A small contrastive audio-text model, trained from scratch.
Training: 6100 steps, batches of 256.
Data: trained on read English sentences (LibriTTS-R), 15625 training examples, 99.9 epochs.
Rows from block 2 of the text encoder of a small contrastive audio-text model, named by matrix and row number. Rows with one number belong to one neuron. Each number is 500 + 40 x the weight over its row's rms, rounded and kept within 0 to 999. All counts start at 0. Numbers have three digits each.
After each neuron's rows are labels from the 100 texts, of 14848, where the neuron reaches its highest value: "fires on" is the input token at the peak. Only what is clearly more common there than usual is listed. The data: read English sentences (LibriTTS-R).
# fc1: MLP up (text_encoder.blocks.2.mlp.fc1.weight, 1536x256), inputs 0-85
# fc2: MLP down (text_encoder.blocks.2.mlp.fc2.weight, 256x1536, transposed), outputs 0-85

fc1.618:426540443460476400475432481576509499508500584574502482445532422560474468491491504487524530444408524503539535473523476494511489493482478416475468448526431504513477497478575405522500496508502488481553446559435487466479526440467472530477507497516490525515498479
fc2.618:576488534623556554543561517471480462514488478441500490524502609376475535533499484454516446533556487482497477520451516478474469483485508546535565453484561491523466550513513535500509561516477496478450575464515578542414466567563542471530465494449503489454563542
fires on: "another"; "having"

fc1.602:482562526516511495460493512534529499504511514484505455648487544545557517508455484518461502483524547520518491520407459445536446515400520472478461510498507582512510421558516478579508470530517481556517481491434545522448504465517472471461499529484490469496536520
fc2.602:519458508437479520505516518479463504490499501513496553377527439478468476475522481471500531511516458529500486503539546574487500515564450524547544497486481425529582525477542512427474521439477524512457467538531472519501451500536531511560501497501472496507441531
fires on: "to"

fc1.622:538562494508559535433510478534435461531510480513502448449473475534496468482513610465493484472493476534564507415540518457478452522507483549430473559567592459484455462516439549531544475530538503552507577459540534534539517551532465499474503487532565454544522379
fc2.622:520528493509491507576516543595508472499393508506494520558488503554545478508468428487492517490517474529507491490484515521537480499491478496540532520499431456515545499480573496520468562557487502455476515443514412489536513507470553453460505443501447509449523536
fires on: "they"

fc1.592:421499500515508490500509522481551406553493469440497537455469445479473529445567543502473540524485478531542532458498460568551461533488468506587487468561533525510511422483518478530448451496437467488485515572451485500533482496472494504564556419570508430526543510
fc2.592:468477497526534551555471476517533511530518483494573498511473473492431543483505515517539424458479580515507547522524449479496460495477504499573508547507528490486484465473497482568534525489520469519530498502442400462552495473522485470478541420559484426449518475
fires on: "that"; "down"

fc1.328:379569505514563479465506559537538557547453454493500493450470524468513474500442525537494483458489513465511513505440536494460496594491548466524488499542464514474448525457507527455498486490406493483479445412495569522457582433488429532503485443472469417508539531
fc2.328:465591458522476478433540482503448495502424456515449548515550510532547476464464465477469518513491493535544525552489534488425552433500574493452502433464530523526500469491487552499545476464519447437511486422482490512452537506578507504442531458591581525484564547
fires on: "if"

fc1.102:524537446531516494527425519519560471525530472509486546450514502494543502451387508544438493475509578521513505539531499512492543531497466478544498427523432522470543521494482473483438536548476536527458504542471513502546490537478539544486543518427490419508538424
fc2.102:523506498574517468568470467503478488518470518432524496486506505517516490473467487485428540553452586562534456489519506506434451525572583448505537559476442448539500546503458522476502488564483475534430490451504440483572559552539517544462518545480501506508499518
fires on: "she"; "you"; "he"

fc1.319:442481529422527591474504532503462472468491451467524530467487482544419444543574462515495488490509489491539498506498495474521530531472431520529435515465545504462469529446520517496455432468516436488567505500486542526552448482562499588474470473559509481488514500
fc2.319:496399461534438593626520492474447503517486551488456549462529501540521470522509467575538491504546550490524525515495501504425489513453535531407513503493546494475500484559547429514484456469556433490502479456481477511486508557497478613447530465563517452522553508
fires on: "the"

fc1.671:552455452462554407507495537502450489518488550555531541532508486501570527487518553483470486516471494535455561562525508492483501524471497474489434502512559415520526502451486494481535504551442557476478503515458437469514563541484500556514566426559568489545479482
fc2.671:457478505557507562527498475511483503443531526442564498459479467477508447509536520489524490452495485530574495479487538484482474470509555519503579510594469577509480556551506500472473508536495432486549529475528560527473463492526499500527495574495430508401528531
fires on: "not"; "that"; "no"

fc1.452:526509509425455427421508480504456428484480536466461517498495456527459521439502517503499504608492448491451552463526510489495448582466511520510530527497479495517515480480541449546535487482487451558494477585505531465460534504444499577516420490521474443471482559
fc2.452:520566473468485430535499489487492477495496510478436519526520455548515530409539463488478520531493442569528537489525517523493491458496514530514544421536553455523538525468540563495546531485524437534495490526497498486562493488517580525513471482548578476448510544
fires on: "but"

fc1.83:591539487532494443505560523478497602440491536484471515499450531501486547466526527493451487479546531492501523517489493523468501450503519502502511446486539469441468572469492551496511495520532538501544469463488501473505481582486499497426537497526544522526505484
fc2.83:488469429518422463522481562458485455521501476431511503541481501567490527580569428530508485558550501467559430444554589539537497492507465457483544499569490537541503475528514514536491446512473559519409631545515453519498498560543535448503558392484437512510492527
fires on: "said"

fc1.219:504541526431463475415511489495514508552518541469472452494472575426492512479431599504512489544499475504441469447521529468558488482443449459529403548550487539502488522521401537471492586507509471544517547438510504453472476464579431518512498500521457423473528500
fc2.219:495507493500547455521434538557469523489441497526451467492434451454515490539542474487470485536449504555544481457531562545463424499480564482528488500526526510538567507470513543481468509431513493508596509478500529507481504517505469492537551549526499437472585493
fires on: "it"; "their"

fc1.108:498507523486599511516481505495493434514572502532502528458506465561413535435478551455495556468493538567480529480479514497489493551532526456481467501531533548533464523511571431532451515518507503556484484455515495467539535523553456429471522489436469489456517482
fc2.108:503533471550626516583424517493523431471501517524506536479375530525478494471490501474459538412458536552543519493468466505465447550588568458481536486501551537523468541526507526491451500612398451510459540507557516559572523476536546543512504515473559480451525469
fires on: "she"

fc1.428:529504510497439513577522559552476491471499501507545572458517535531511389489494530480486477416521515460475494463517448481539550428524528522531440537531485480484493507510463504544506438526433439504513511556465503559475442495495544493421526503550569415487435552
fc2.428:548490538539456488595513580533504484527491477518600511454519565517532447457518497539478463503451569540521556469547432476512489541487536550503526462514495490472563461484548502509511423553512404545524494506483448517494463475508496481479533513553564536453547538
fires on: "the"

fc1.6:475514514535508500452472460517492517508541536484526440493543450453453462548516463523489532460424576522400560537521469526428481488491462521481525511473520469544483480556503539523506410514482477503520480581514548505559568463468524492546520461573518480471507496
fc2.6:503485489441479547495512533539524472489449479531451534571464550589585486520478475481517464485558487471586498447443503436558505517530537504510519496528463518453528513509538458463474510495509520457468573431440503534433459508476507505440466543460437501514516496
fires on: "i"; "to"

fc1.289:477462499472500420408443506470480534468552440522514549450505541541508474478492539486419473526439479480434497494564510449499472509445491532516549442496460485465453545493513541559470501501531514559418537513477492571529446519537489499431430484503488424590458431
fc2.289:459490468490487503497588473494525521488466472558469450525526503468554484429535468498519483519507572449472601521505423443531474475483563446450570522465491430509536467514546542447530502477509457484499498432513462423496578458522540454432495447522467512486509551
fires on: "'"

fc1.625:511441458501550484455501507507455446533465521482530479513591590560457512550495486495526512451567477500501497490483501516470426414449488454537468552486482535515556503521440509490472415478515552551470530510539453528458475494544490524481429471509445506546567546
fc2.625:563509509542519481536514535494553456479464505539443560489535427462514509470464478558504539506466493552528523490530505487427554526561563517466565589466542488464518524454580523514447565460489421462489563513448543504501470495467548488438527473558513479483551464
fires on: "they"; "their"; "though"

fc1.344:517474546509546523489496537513553490561476520497502534461489521553486508501491487538474484499526512502518551406558449493521502563457473547499541518503445479532520422529464531540499481595481589535486503418469564482518524489476536513538512479474453522518529482
fc2.344:488557424540546470515554464480483480476504471512397511495484422440522523485545540462478485454462523491456533547466492531476484457537489463464495494524593496525510497492550475473554515459531458457537497501489433569508481503577482439403488437533545488485514500
fires on: "in"

fc1.265:584551469476575444424525490495502525510452463499546561480518624525520512563520523502493546553561558454489525474463528561536486439460501506520443494460503503537482513573490517493505516533567545504515444566471569566540650448515565507488524471526557490517525513
fc2.265:401506495607490542555489507522488489506527528509519429518486360572415473510455433544471519439505448532529498552480506403461457551527469476492585458529515442454547459460491464458514495493483491511551520452463428479474395524485472474460486542493471485473478482
fires on: "to"

fc1.179:453491451513537564492496518440524563437448490476487522488521435537468479543487502526452534481467568468475511521492492587490524497501508482452573485473450463448555451498493495510498504450513485561498430479580549483438511512524486533549567471510479431472524486
fc2.179:519513546518468461554524453505465440519542516486520494505533588446556491466490450440533450487466451562506433445451471407507474546496515512532458493522523507530429500505516505423533521532502551464535524520418441463493496519465493495435458550476484564505499510
fires on: "him"

fc1.586:484501514521480524560543539473573516487527520435527479450484517458508505570555546496511491539443478550463562483507540543485474445391471564537474443558488530478533558480495529536488556550518525486533479556554499474502463498558436471494545428468513430569507494
fc2.586:439495535531545558530560481497610566501536490434518446495567492500474473452466503534499509511516505523496540516523441476437439438488491488564534483491529481520499520527574513543541556514487510538513463587547503459496549507509505447452540454492511460504526485
fires on: "'"

fc1.331:438574405493486539492427480525545517503491499470478519473518545485530573541572469476516471482452428538514539428475443510455564507513553446583425493537471485421475515514517565494471499468512477575502374517486451435453449507516507566477521473571510559514557521
fc2.331:485502467449507482513532471460527528494461530545476458522504534478472397488483455520431465572471479490460464510520432536525463510514525544475516473585496547511483467498439448583459578523474514435569531464489451573530458525523491496486518498448492511554533485
fires on: "<end>"; "the"; "it"; "a"

fc1.546:537550495431505437555489503529466529452469562487494462484503493575489511527491481512546442559544570504532488524527481442444483427450470534530501474498471528499504558532480498552538504518556531510575513451510497549450527524557506511549474494476433512444561465
fc2.546:495462545496506482518600528515464545499524511451482471536499437485493538462479464460556567523494539550496468465462533559502466496489532504513541456382535441522542500530502468536498548467541536414546514531497546540427543431574460523476409461412483515516548526
fires on: "was"

fc1.226:441470522464460473467440552501503473480524466537498491496495476513543498460453458452531515452466506508545419531534499521525458538509479459513422573409356470473550562452481512573512490558475475531459462407502460468459485477492516518475531522420481435472518532
fc2.226:612516494577520509536617500485477496494480502509456482480582559447502525483532517525548456539513470503502522495510488511469468437485476538491542446599571523534436486562478520408540546483529523478530507568521514566512499524541486523506497537561498507557533462
fires on: "only"

fc1.69:570480553521402553491495513443448570495471408526465485463492547509461501569431513453499500424508502472532469366491515477532490551565512533421499519512517437471461499484481541440491500519551476440572498488525549506542516513528462545486472503428570555482531456
fc2.69:430464520455459501570468503498452489446513389489480508448513457445518480502501481448557456500491489447512499567474526524524465520399467553483614510598491520497501465491533562518508512553486560531441560481503511560574476542486450567468455509454476549500501464
fires on: "later"

fc1.210:425524495486451449504476495466524522494560532475406496540506549553413464490450574475496542533533467526511437466566484459550512500582473479550499505496475518544506502511505474518484546531536531365521491446477481505492461512479518540592481557511398492506475450
fc2.210:518521390582524553551507463475517501543409482472494521496534440515449486542518528539543566525460532488581482480502485493469453507510433557579512479514491527454551548494478581481471610484522570531489527427496430516486519506495601518456485495514479482453466500
fires on: "my"

fc1.87:442489489535539475529453488525526435469431515511459511523557527476501505553520518514450461468515503491554527513571514469552455487541506515530482455472484609521515604477467538504481544501502386507406462613501478530528504479495463503541484516517582511442465485
fc2.87:480515513521533443561472514431509504502471526544508542501495485460434593449628507440452492503518499561529509471522488496444497592544524458479490525449489482516469484560485523522536592581539472484499466519512440587581523526565448501478474527506515528545544505
fires on: "he"; "you"

fc1.462:548533493569517472463457479516505472542520457481493466441524455467523440524468565478487483551548566471496478508514517525466454519521530483534475529471497445484544441510439528533461427470509553510488546534484545460511525498474500539504484429497464477463475492
fc2.462:505467440418488546514546510464464539481517516523506527559460532517520515485483434518519524470460475486525549499517492523525523467490480487500573469531451549521435549503573455451521561561498432434569522492556522508495474512546497482443523544520508540538530479
fires on: "next"; "i"

fc1.536:389574449477563471507514545467539514569482498492519449475517526492529507489452554545483479498547430517525491432400503479462502512473521489537479477485470539559470506431484505502521493493475430502470483451482590464456610473486454429511554469485492435514507503
fc2.536:438583431507497492434561472505460511478442446516472519501512521494523485518474516544505486553476505559553521530499560489426536480510549465548483456508501524512484467489515522522560491435510464434506459450490483511452532483569425462449543448602582501458533513
fires on: "if"

fc1.285:431458513496534535491427492513536510494511494460535602419454507598481578498531512498513544474521460534460507410458459541461585460420523514567495501503474593439480518398458540493434508432500468452503533508447512498493442478465467557547530471509483432484514520
fc2.285:505474555455468492570495531435456444557504484492505497511544460465564473466516471578484583475460552459538597509566449507500502501404543539454480511507545528520501510526552503465444541524516478467466407441439478447504484526537467525503493436544518501534502512
fires on: "'"

fc1.315:503460453499507410517463515444455492412522483479527491440529454511572568509461512529462487529479500487435478402439512528487507462440524491493461591540433501461492486476416529497542518483479533532458548452572491561505405509563492560520474512476466480473599552
fc2.315:524481482497500475558510586469504546489507439489453537511518514409495498459518519491533534443435464490513548519516497478510479482489478535482538507488516454483517504525538459502480499483545496441437494530533604533511516520529437496411502395492520470492480511
fires on: "and"; "i"

fc1.385:442480499531509510528483482500464491493424504502485547493507457499515486499515588494420546422566510507604453542458508465484546483519479487466472489477493467486467486486495463575465493441423452566522495470530503576511470517514562517471581458592545425535493459
fc2.385:532488529428501504505542530515566514551515534482495454520488506440577521478512409445574524564426483495519546547441462507392462477534476496385533534494453413507532538519572520555536542457503493481490487485488496532514522396495466598538499428516499500460541485
fires on: "it's"; "its"; "still"

fc1.304:523479469428464454452509555502433488399514501489476507524543462522411428450465482516474486591479519509558492429525482412526473491523423525557510452550523478475529519473581527523532439449531398551531543621484521519483446496466489515527455459526495503473497498
fc2.304:494499525542448465576531521470524459494515507514497540484505543539521505469536477523447529529442557551499598522565475505510490517464519562495525443552490504471538478492570535539548476450494376503457503520490465462525481493519537516462495436588556480441558545
fires on: "but"

fc1.73:475507440514487506466496450506537502516447480490489541458485488450483544514474599461541475479508451533516423496565486465513533499556405460493498497493456470465529535455534590478499496476469517454458507415496503492490525508456478609503521544556446520461506473
fc2.73:537461474582529526524476482545441483562479437531546525497562429500452586501529503418548523517472483578547475429560528505489521513540487498519485502540528524487464501485530501472506606539533534524494498472484465500470565438464505518519526505551532485469491422
fires on: "when"

fc1.157:491532508465545566399538488511457421493549457571487535464538504435482479510587551502515506437460497597500463453493498517536483507467513491534412474498499458489500535498477464589495532498530472501464509532506488548554468518572463424440533478466469502536531509
fc2.157:467417484533494511589541497509517495462397496514455539565469435498449486466510466420445511523521488529516505574458435526490492568528486487425561409537562521557510461548570491443509511478478503480446556412428451545511491517543460562470490567584576446460465526
fires on: "'"; "say"

fc1.237:358533481487563476455477560533535535479516497454478484465489534476500494498465533513519476461508470490532464473451528480441470586475563472512410455554464496489435543409482506458475457497468460533498487431498601463478561442519467487497477481494492428502557496
fc2.237:487589467530477488439545521490447501508402486516436564542544532547553513471465503500510508518469481555558526554464537487402540434479606513468489401499520539541493466493516565491533472472507489427488502414494481519483544500586529528441510474598544503491553534
fires on: "if"

fc1.349:536463530565536451443502409475465541493474446432537464526575474500554478538475551486524493485559504443594438400496479570509442479491410483454467534508493555475516446497470560518510537532489491435569512486439509472490532511426431484427434546391520511479535506
fc2.349:443504447300462497540494517539520462551522545475484553485431453458457509478511418463490503519467478536490538564495481471468534510518543511537585428526488434509464494475483425429493483478517529574462489495530484543511502472580535558457573472555465462498479516
fires on: "nothing"; "again"; "next"; "instead"

fc1.170:515444514506479559510537500563554519430479417438474495517559465531487424548548495517548477494458505550457505493418446591451489471499530543568499565547444546533531546532507531569506496543547526482462493493459522449563526539467484492452578457395435456544517533
fc2.170:471509481518465453571471483478491490537498533524416471462469511467507567504503435519442538504525507494508504490530545435488510520393475499482560490500546461479466484527498394451499539453457451516509578525488524551442401517526540539546431494559466537472507468
fires on: "you"; "here"

fc1.142:503481447479458515495514417543537455517561589446606414514524529510537467499475533480519526536460464563432550474502516483519535543496505478538453492507502481498505415497509486480458536501514494539511478484491487460543505513406524426501517535542494470496506495
fc2.142:488537540537499513484485498471503464477399443509439529474472445454477518501578475444467517462543468468529478536497543507485452494456468518496552539495518495537514504514522493454510499518457531471518560548556531541442474595551532613482506487459510496594512504
fires on: "on"

fc1.437:474578530505572531457494471523436513494523497495502519592466528519493504525421602517452505446479507482512520559448463549514423511434485506507474509510557507449533440525518510452511490481501475503521475513471500516470585463493461425529481544427524562454577471
fc2.437:525436490470485463569480541470516488539458499463501520436553470476526478488570371496519540564476463541502526438549515457493528500537514491527505436507433460511505534479465501573483533506483506524544551512510511463495411491483521585505523480530464403515417567
fires on: "the"; "a"; "that"; "put"

fc1.31:520534453566499478500497543495546443548427511462526532519436452473538501500500446507530513543521458460502503487559524504456519511507525532506530492558529429477503491443528528531477501519421553526385471508532473534499421491416489532470570432464556515493513485
fc2.31:500462527373493558501464492487503572424465565563432495424483546520480496451583544494420505472481543645481486488469538511553452507491470497511516546482443511546567514523514490463512489446505474467508606513477518493511573497584501421539453533562451504509486509
fires on: "<end>"; "her"

fc1.5:513471472529573499448490463476555457481443449505492477528501428530494581494532455475486522496482467489475455499494498481475536536425501483476481521470431462499530526515444494539469561515561488515488535570542491506494451469510511474474447510531469547463550502
fc2.5:510427510500474498515473513504521435554576538505480536524555487457469416501508506506441567502512519547524509526419476466531498534493489557595578421546522501499484429498490470479528555545501497443507568504496527520573497501506513496539547537473456385473525493
fires on: "she"

fc1.281:478451522493483509530521563521564531370414517473468394442526378414482532471511511540474464539535489559482504519453540535478530500466513521519513460481483522473452461463520473531582488525501526520449471469507492447500485514430481508512462495542435413473486483
fc2.281:443548473489429445570522420407399552489454496475501443516490517511481513451498451516500513510464495510565511537515446480457441525517504512559573520505488454445524434550498493503482535496501547542460518517471493558509525544487534467446491490516532494492488489
fires on: "at"; "that's"

fc1.38:456511472506524490486551508497575476440562508491537466455554486494569540455481489552527507481439495555528507450484573490497473393462486516482514505544440503537487537417424501520565493482522491505463459411552517491509488475490519471483494522492480494450526454
fc2.38:509453467538548445618515474478420512529476491530489456504462505434479524486556511494435462552495559500476470526452484480506374574477572475508530463475512486468506545483518465474468514452537556496523539536485483479451445401519501415498522515510506514500580517
fires on: "of"; "in"; "is"

fc1.542:452470499524523454509516479459524567499470452501520551419590519456498481459500599515564516573452510521544471456457482556516510454526425478472506573535508492424450571509524484558445561495514460543568496527466454538432494505523490455467460452499532554431471531
fc2.542:567517464451514525460450503501481483509527547506481443568448428482525501513488368471459482466481544486475580477522534421471482527460521511546521384510484540616574457482516506439487542522519531506455522528499555499569484462449510542489527553518436484521519524
fires on: "more"

fc1.378:479533516531510502465541481495490518518498524491575549525480502459541431498495460479514487544442506541510489452549502505542517444453494512495517549509418484496540464513509514632411538515523386543461508457429547533454493490427567551462465479474485497512517490
fc2.378:485475512469477445545497508564539498457481468475436515478473500560468578532562552474504472508580513476473490577450523463485467572567496479474485487497602518520524530484465481384533486510483591511488489500553510462547493537575458453540501483500497514476511460
fires on: "very"; "and"; "head"

fc1.593:561494522439482468484570521533524426523489518522537497461480489523457558433507454537492486577521411435455483595492485547539554577508464471475551438471530509484464456457468499460566542543506510491455472536514513530593409514483516498466519503482606521457534503
fc2.593:440451453601448489570474415451460453504499534548500499492550449500464499503576445516468499463457599469535509494489513432536513497442465499554503479532502538482452460577540489507512492483480464480507579485491559552463512451490510580433557479509444555441481531
fires on: "<end>"

fc1.601:526491509554519478490482536500558535478470555539509427561498478464468486530551479497440492488491478426504517507554435568530501538512554501477438417470478519506522503504410508489508481542522370460445506565465556500523500466473539463560482518506522535434508474
fc2.601:537500494495486520477554560478558466425466584584487526552598440479481600509570510442533525458502524441563470544492489533487562581486462476541498533535500445415492508527515506505486457535506453536526520551499520520448512546492427534500466456505405532453471428
fires on: "so"

fc1.21:496521477549470506488481438483537545502473474505476537496520497471482534490482575483537494493536459501492459500584538506532489454525393474520514506464450492486558509448543544468478529484489504419479511442470536506501497479477523563490503544520422455486490469
fc2.21:486456489575536505530457455516473494565451420516576520538513415495447589510518496450558526542461463549540501469547551467495532492519483489522456498487513531494492498492525499480476602534505545511524498464483444490478555430465527539526525463534514457487475424
fires on: "why"

fc1.308:488533499488475484479462527472502495445579593517506500490506558521516505473469524480495519507531435518475444542485516543521506512491465477472470538506425546413501494492522496475458455512484470493535535439483523493493581535521480516519499482436547480516545459
fc2.308:502468444507466488483455529472508535492409539487451486495543464467541467548534490530435502532484552509544432454501475480470468536559489520522567518575511444527569565542513518508396583496499460462481539517511450539551523523461466547435521500500552450503441531
fires on: "now"; "down"

fc1.293:519490500494507483565471485527504509557457504507483462452504418515530462525559489502479472486567502557538462548521397489535495498385470534481574515493502520495454507563427514488397567562496507541545477531482393526493470485565477535473479532579474523509450476
fc2.293:442538568470520529542485475473447545518479537530568491538544478459462465504504514469474520499509486486645504497515526521475493487475543533588568476511492455510545416470577496447545549480476508535521531515557506548526520498471550552432508538470516532472527480
fires on: "presently"; "believe"

fc1.509:497503552467484485555462533488497453479522492508540406486530472574537508602512424462517563504567496517481444508481522519443499410462464465453505524471487469480529569507571526549486453515534478483478501482449519558488459502420552558424581473465456429457457529
fc2.509:538539451504494558456544473526491538457440506485437645490493545421434497439518568565493444484479537493546566525501449448524502563553571476544519505570513519519480416483469455473508527511468545514505536535481514534486548491600466482569422511550502564558511547
fires on: "to"

fc1.450:442468525594482400463502501489459498474430468452444469439527436461555583463529465548477513512502513502444512568462510562541511545479512428531536495528487487504493442523506530580497438524493468505485515494430451479547461524506502513538484392536468484516589468
fc2.450:402459503539487500493470505473469568519482479488594476512483485552459544599533479571510480509536509410602484545491432463476502518537540502527537537494503463472474454493557482505493475484498482446483489502447424467480559482455501530479533465497449410461534486
fires on: "that"

fc1.405:518505468538515474499495469526538540503446545455512476523487440485471472541527470458507449562445504532459454573534524585596470479500530457605492481527474460440531483545455503537492475516466514514478479510520505510477603482470494523550456455518495467442502492
fc2.405:469508481507564513499551467497542493508496484584526471497454491508395523497538432578510508524529596512538536530507433477542472509504534528561556525573422511478493438504560464540456512511525490539477535448455446489483505430523500464445544485503504527516531515
fires on: "that"

fc1.604:483526438412493460527487513415574527441469499485517502542509406441475502475415453528521483614552491496468509455471535429509443524498428524423490507487521502466505535474491533461516394506509467493470520545523544514492504499499501547482504497498478475497494489
fc2.604:507527543422475488541510483444507516492551542515495542519493529475511480463600539467509503471510440584487516523511428528519472500486508520546558499409519538508485467582559552439468526491584550471510465434510505546528497509538504583420529490529466508477426522
fires on: "to"

fc1.89:499506549566421473469504475529501547521457550472467503406470494534457530478546536495488500533442467409474506510512455558466486451516559522468512550493442485476512508532528506542520494459505498530505476432488444446558459451511439501517484471534490497543558449
fc2.89:466531509514467550508535476447533498492431477511486534524454470489508527497573528449493487557512514474505489557501415469500505466528446495480518517515493466491499481522515470534507556503463525456430441507480544492553537488493562557499531516587486479518469484
fires on: "now"

fc1.356:462546494532501490509507558475467492521530503452444504483518480534549539481465526513522559481524478526498428434484475525485554456500474522559465522470461527519470484452515476515486513465486453496476523438455514494467534567483475477477568544529508484453496482
fc2.356:528521504517529479457519544452486526490572505566470446447509531419517517608506487475550540494507465481521471454512513518477512503534462548503500520481470502502504491508538460486522518438483423433526515474443512525498538449456500442447589464540494448517511423
fires on: "in"

fc1.627:532474466473460565505445476488525515532489515454449562525480498546524422458545573453543466507446536550436426506548527520535503431458474470512507440528462459565515523539457466509451509540509521516409508475439475536476450448548520521526511509544518451521489470
fc2.627:470562474526462493580555512502475535506539472441517510490545511537499549422508521481463473560444545510539476459556538469463517465534508519465527483485491484486513493552502492503525515499473434533480478498494554522529512469549479578396466487565544467432534575
fires on: "you"

fc1.685:500474509498500486445498497443467508519578464459491533424498342519429476507481433458488489516496494488460493558587578529512582537501442504499529489486506467560496510520521483425458522483500490526489485530454514423483452478508483448561488534466489449433476547
fc2.685:490568486494538539516531530542556480424447494568513463580473589558496532507518539548471536496514517519581558448465448502559386497551568470543485509522487494451508515452538447521542497516473553426550522467570453596511571539485496488433530500566494503567525439
fires on: "<end>"

fc1.225:473539444467468489464482502495464527488459453500465521553465463580559574462483438506541408532483520508466436515503537556462542507476535492486490462504463539458436457481476495542540500478547451466531482455435503499543495563549508489486526448515481465441536509
fc2.225:453563472443506498509489547526440427406431500609495428562462511525492461610558530516485532552465522527506527531506533482533481529408465548494549499567522483454550518572463469537479535557509525511576463445485539468514491507440546484555476443453490495571500502
fires on: "something"; "see"; "suddenly"; "say"

fc1.374:529487532465507470502420515519447518419426522456443491484530510548544518538462527440498513489454565576483530533453502532540434465476531460558520474510467464521490482476472542514488521504501532483453508575501494454489483548466487537528504496450468566543545423
fc2.374:470527450555532528470528504514540542509502503509457484473544433523456475464552434483497470455464533560498482566498449435483570580539474550581518498555490482507455442446523510554498556527554435495453542542536493511476493546471453532458484503487543481531527508
fires on: "and"

fc1.235:473532508524542530462501459517463512442528482525465431499501514435456484524521562466465472468530494512520464535521514441474451606433507546498523424498567484454499499485487540549551429545540530507484473516563582489457537469469536450571507589508427456482534490
fc2.235:484503501425462499509540535437501458573460487490536570517491484559528484504526394506476534525469462466511559455461438535550516443522536547474501574490403564514483544530591489489456552455476485489546582484476457557513458519531472528410536456472501516472457489
fires on: "i"; "for"

fc1.242:532525471488540510497521440509515524527513477537457470540516530493450487523558563501472499478530507531483476575557518481466503497535508572397477521498481477511458531508558521549496471516501449535503501473471478517424518570446494516395463563452449488490488452
fc2.242:446507452485492502524512484541428482528498500484445534546505415542556485485563454422527523492457555530595489535515508478441514541499511556460496527487454559461436477580490528536496524500488563493522581499542410534574539467489575495513512533492509425489541543
fires on: "why"; "when"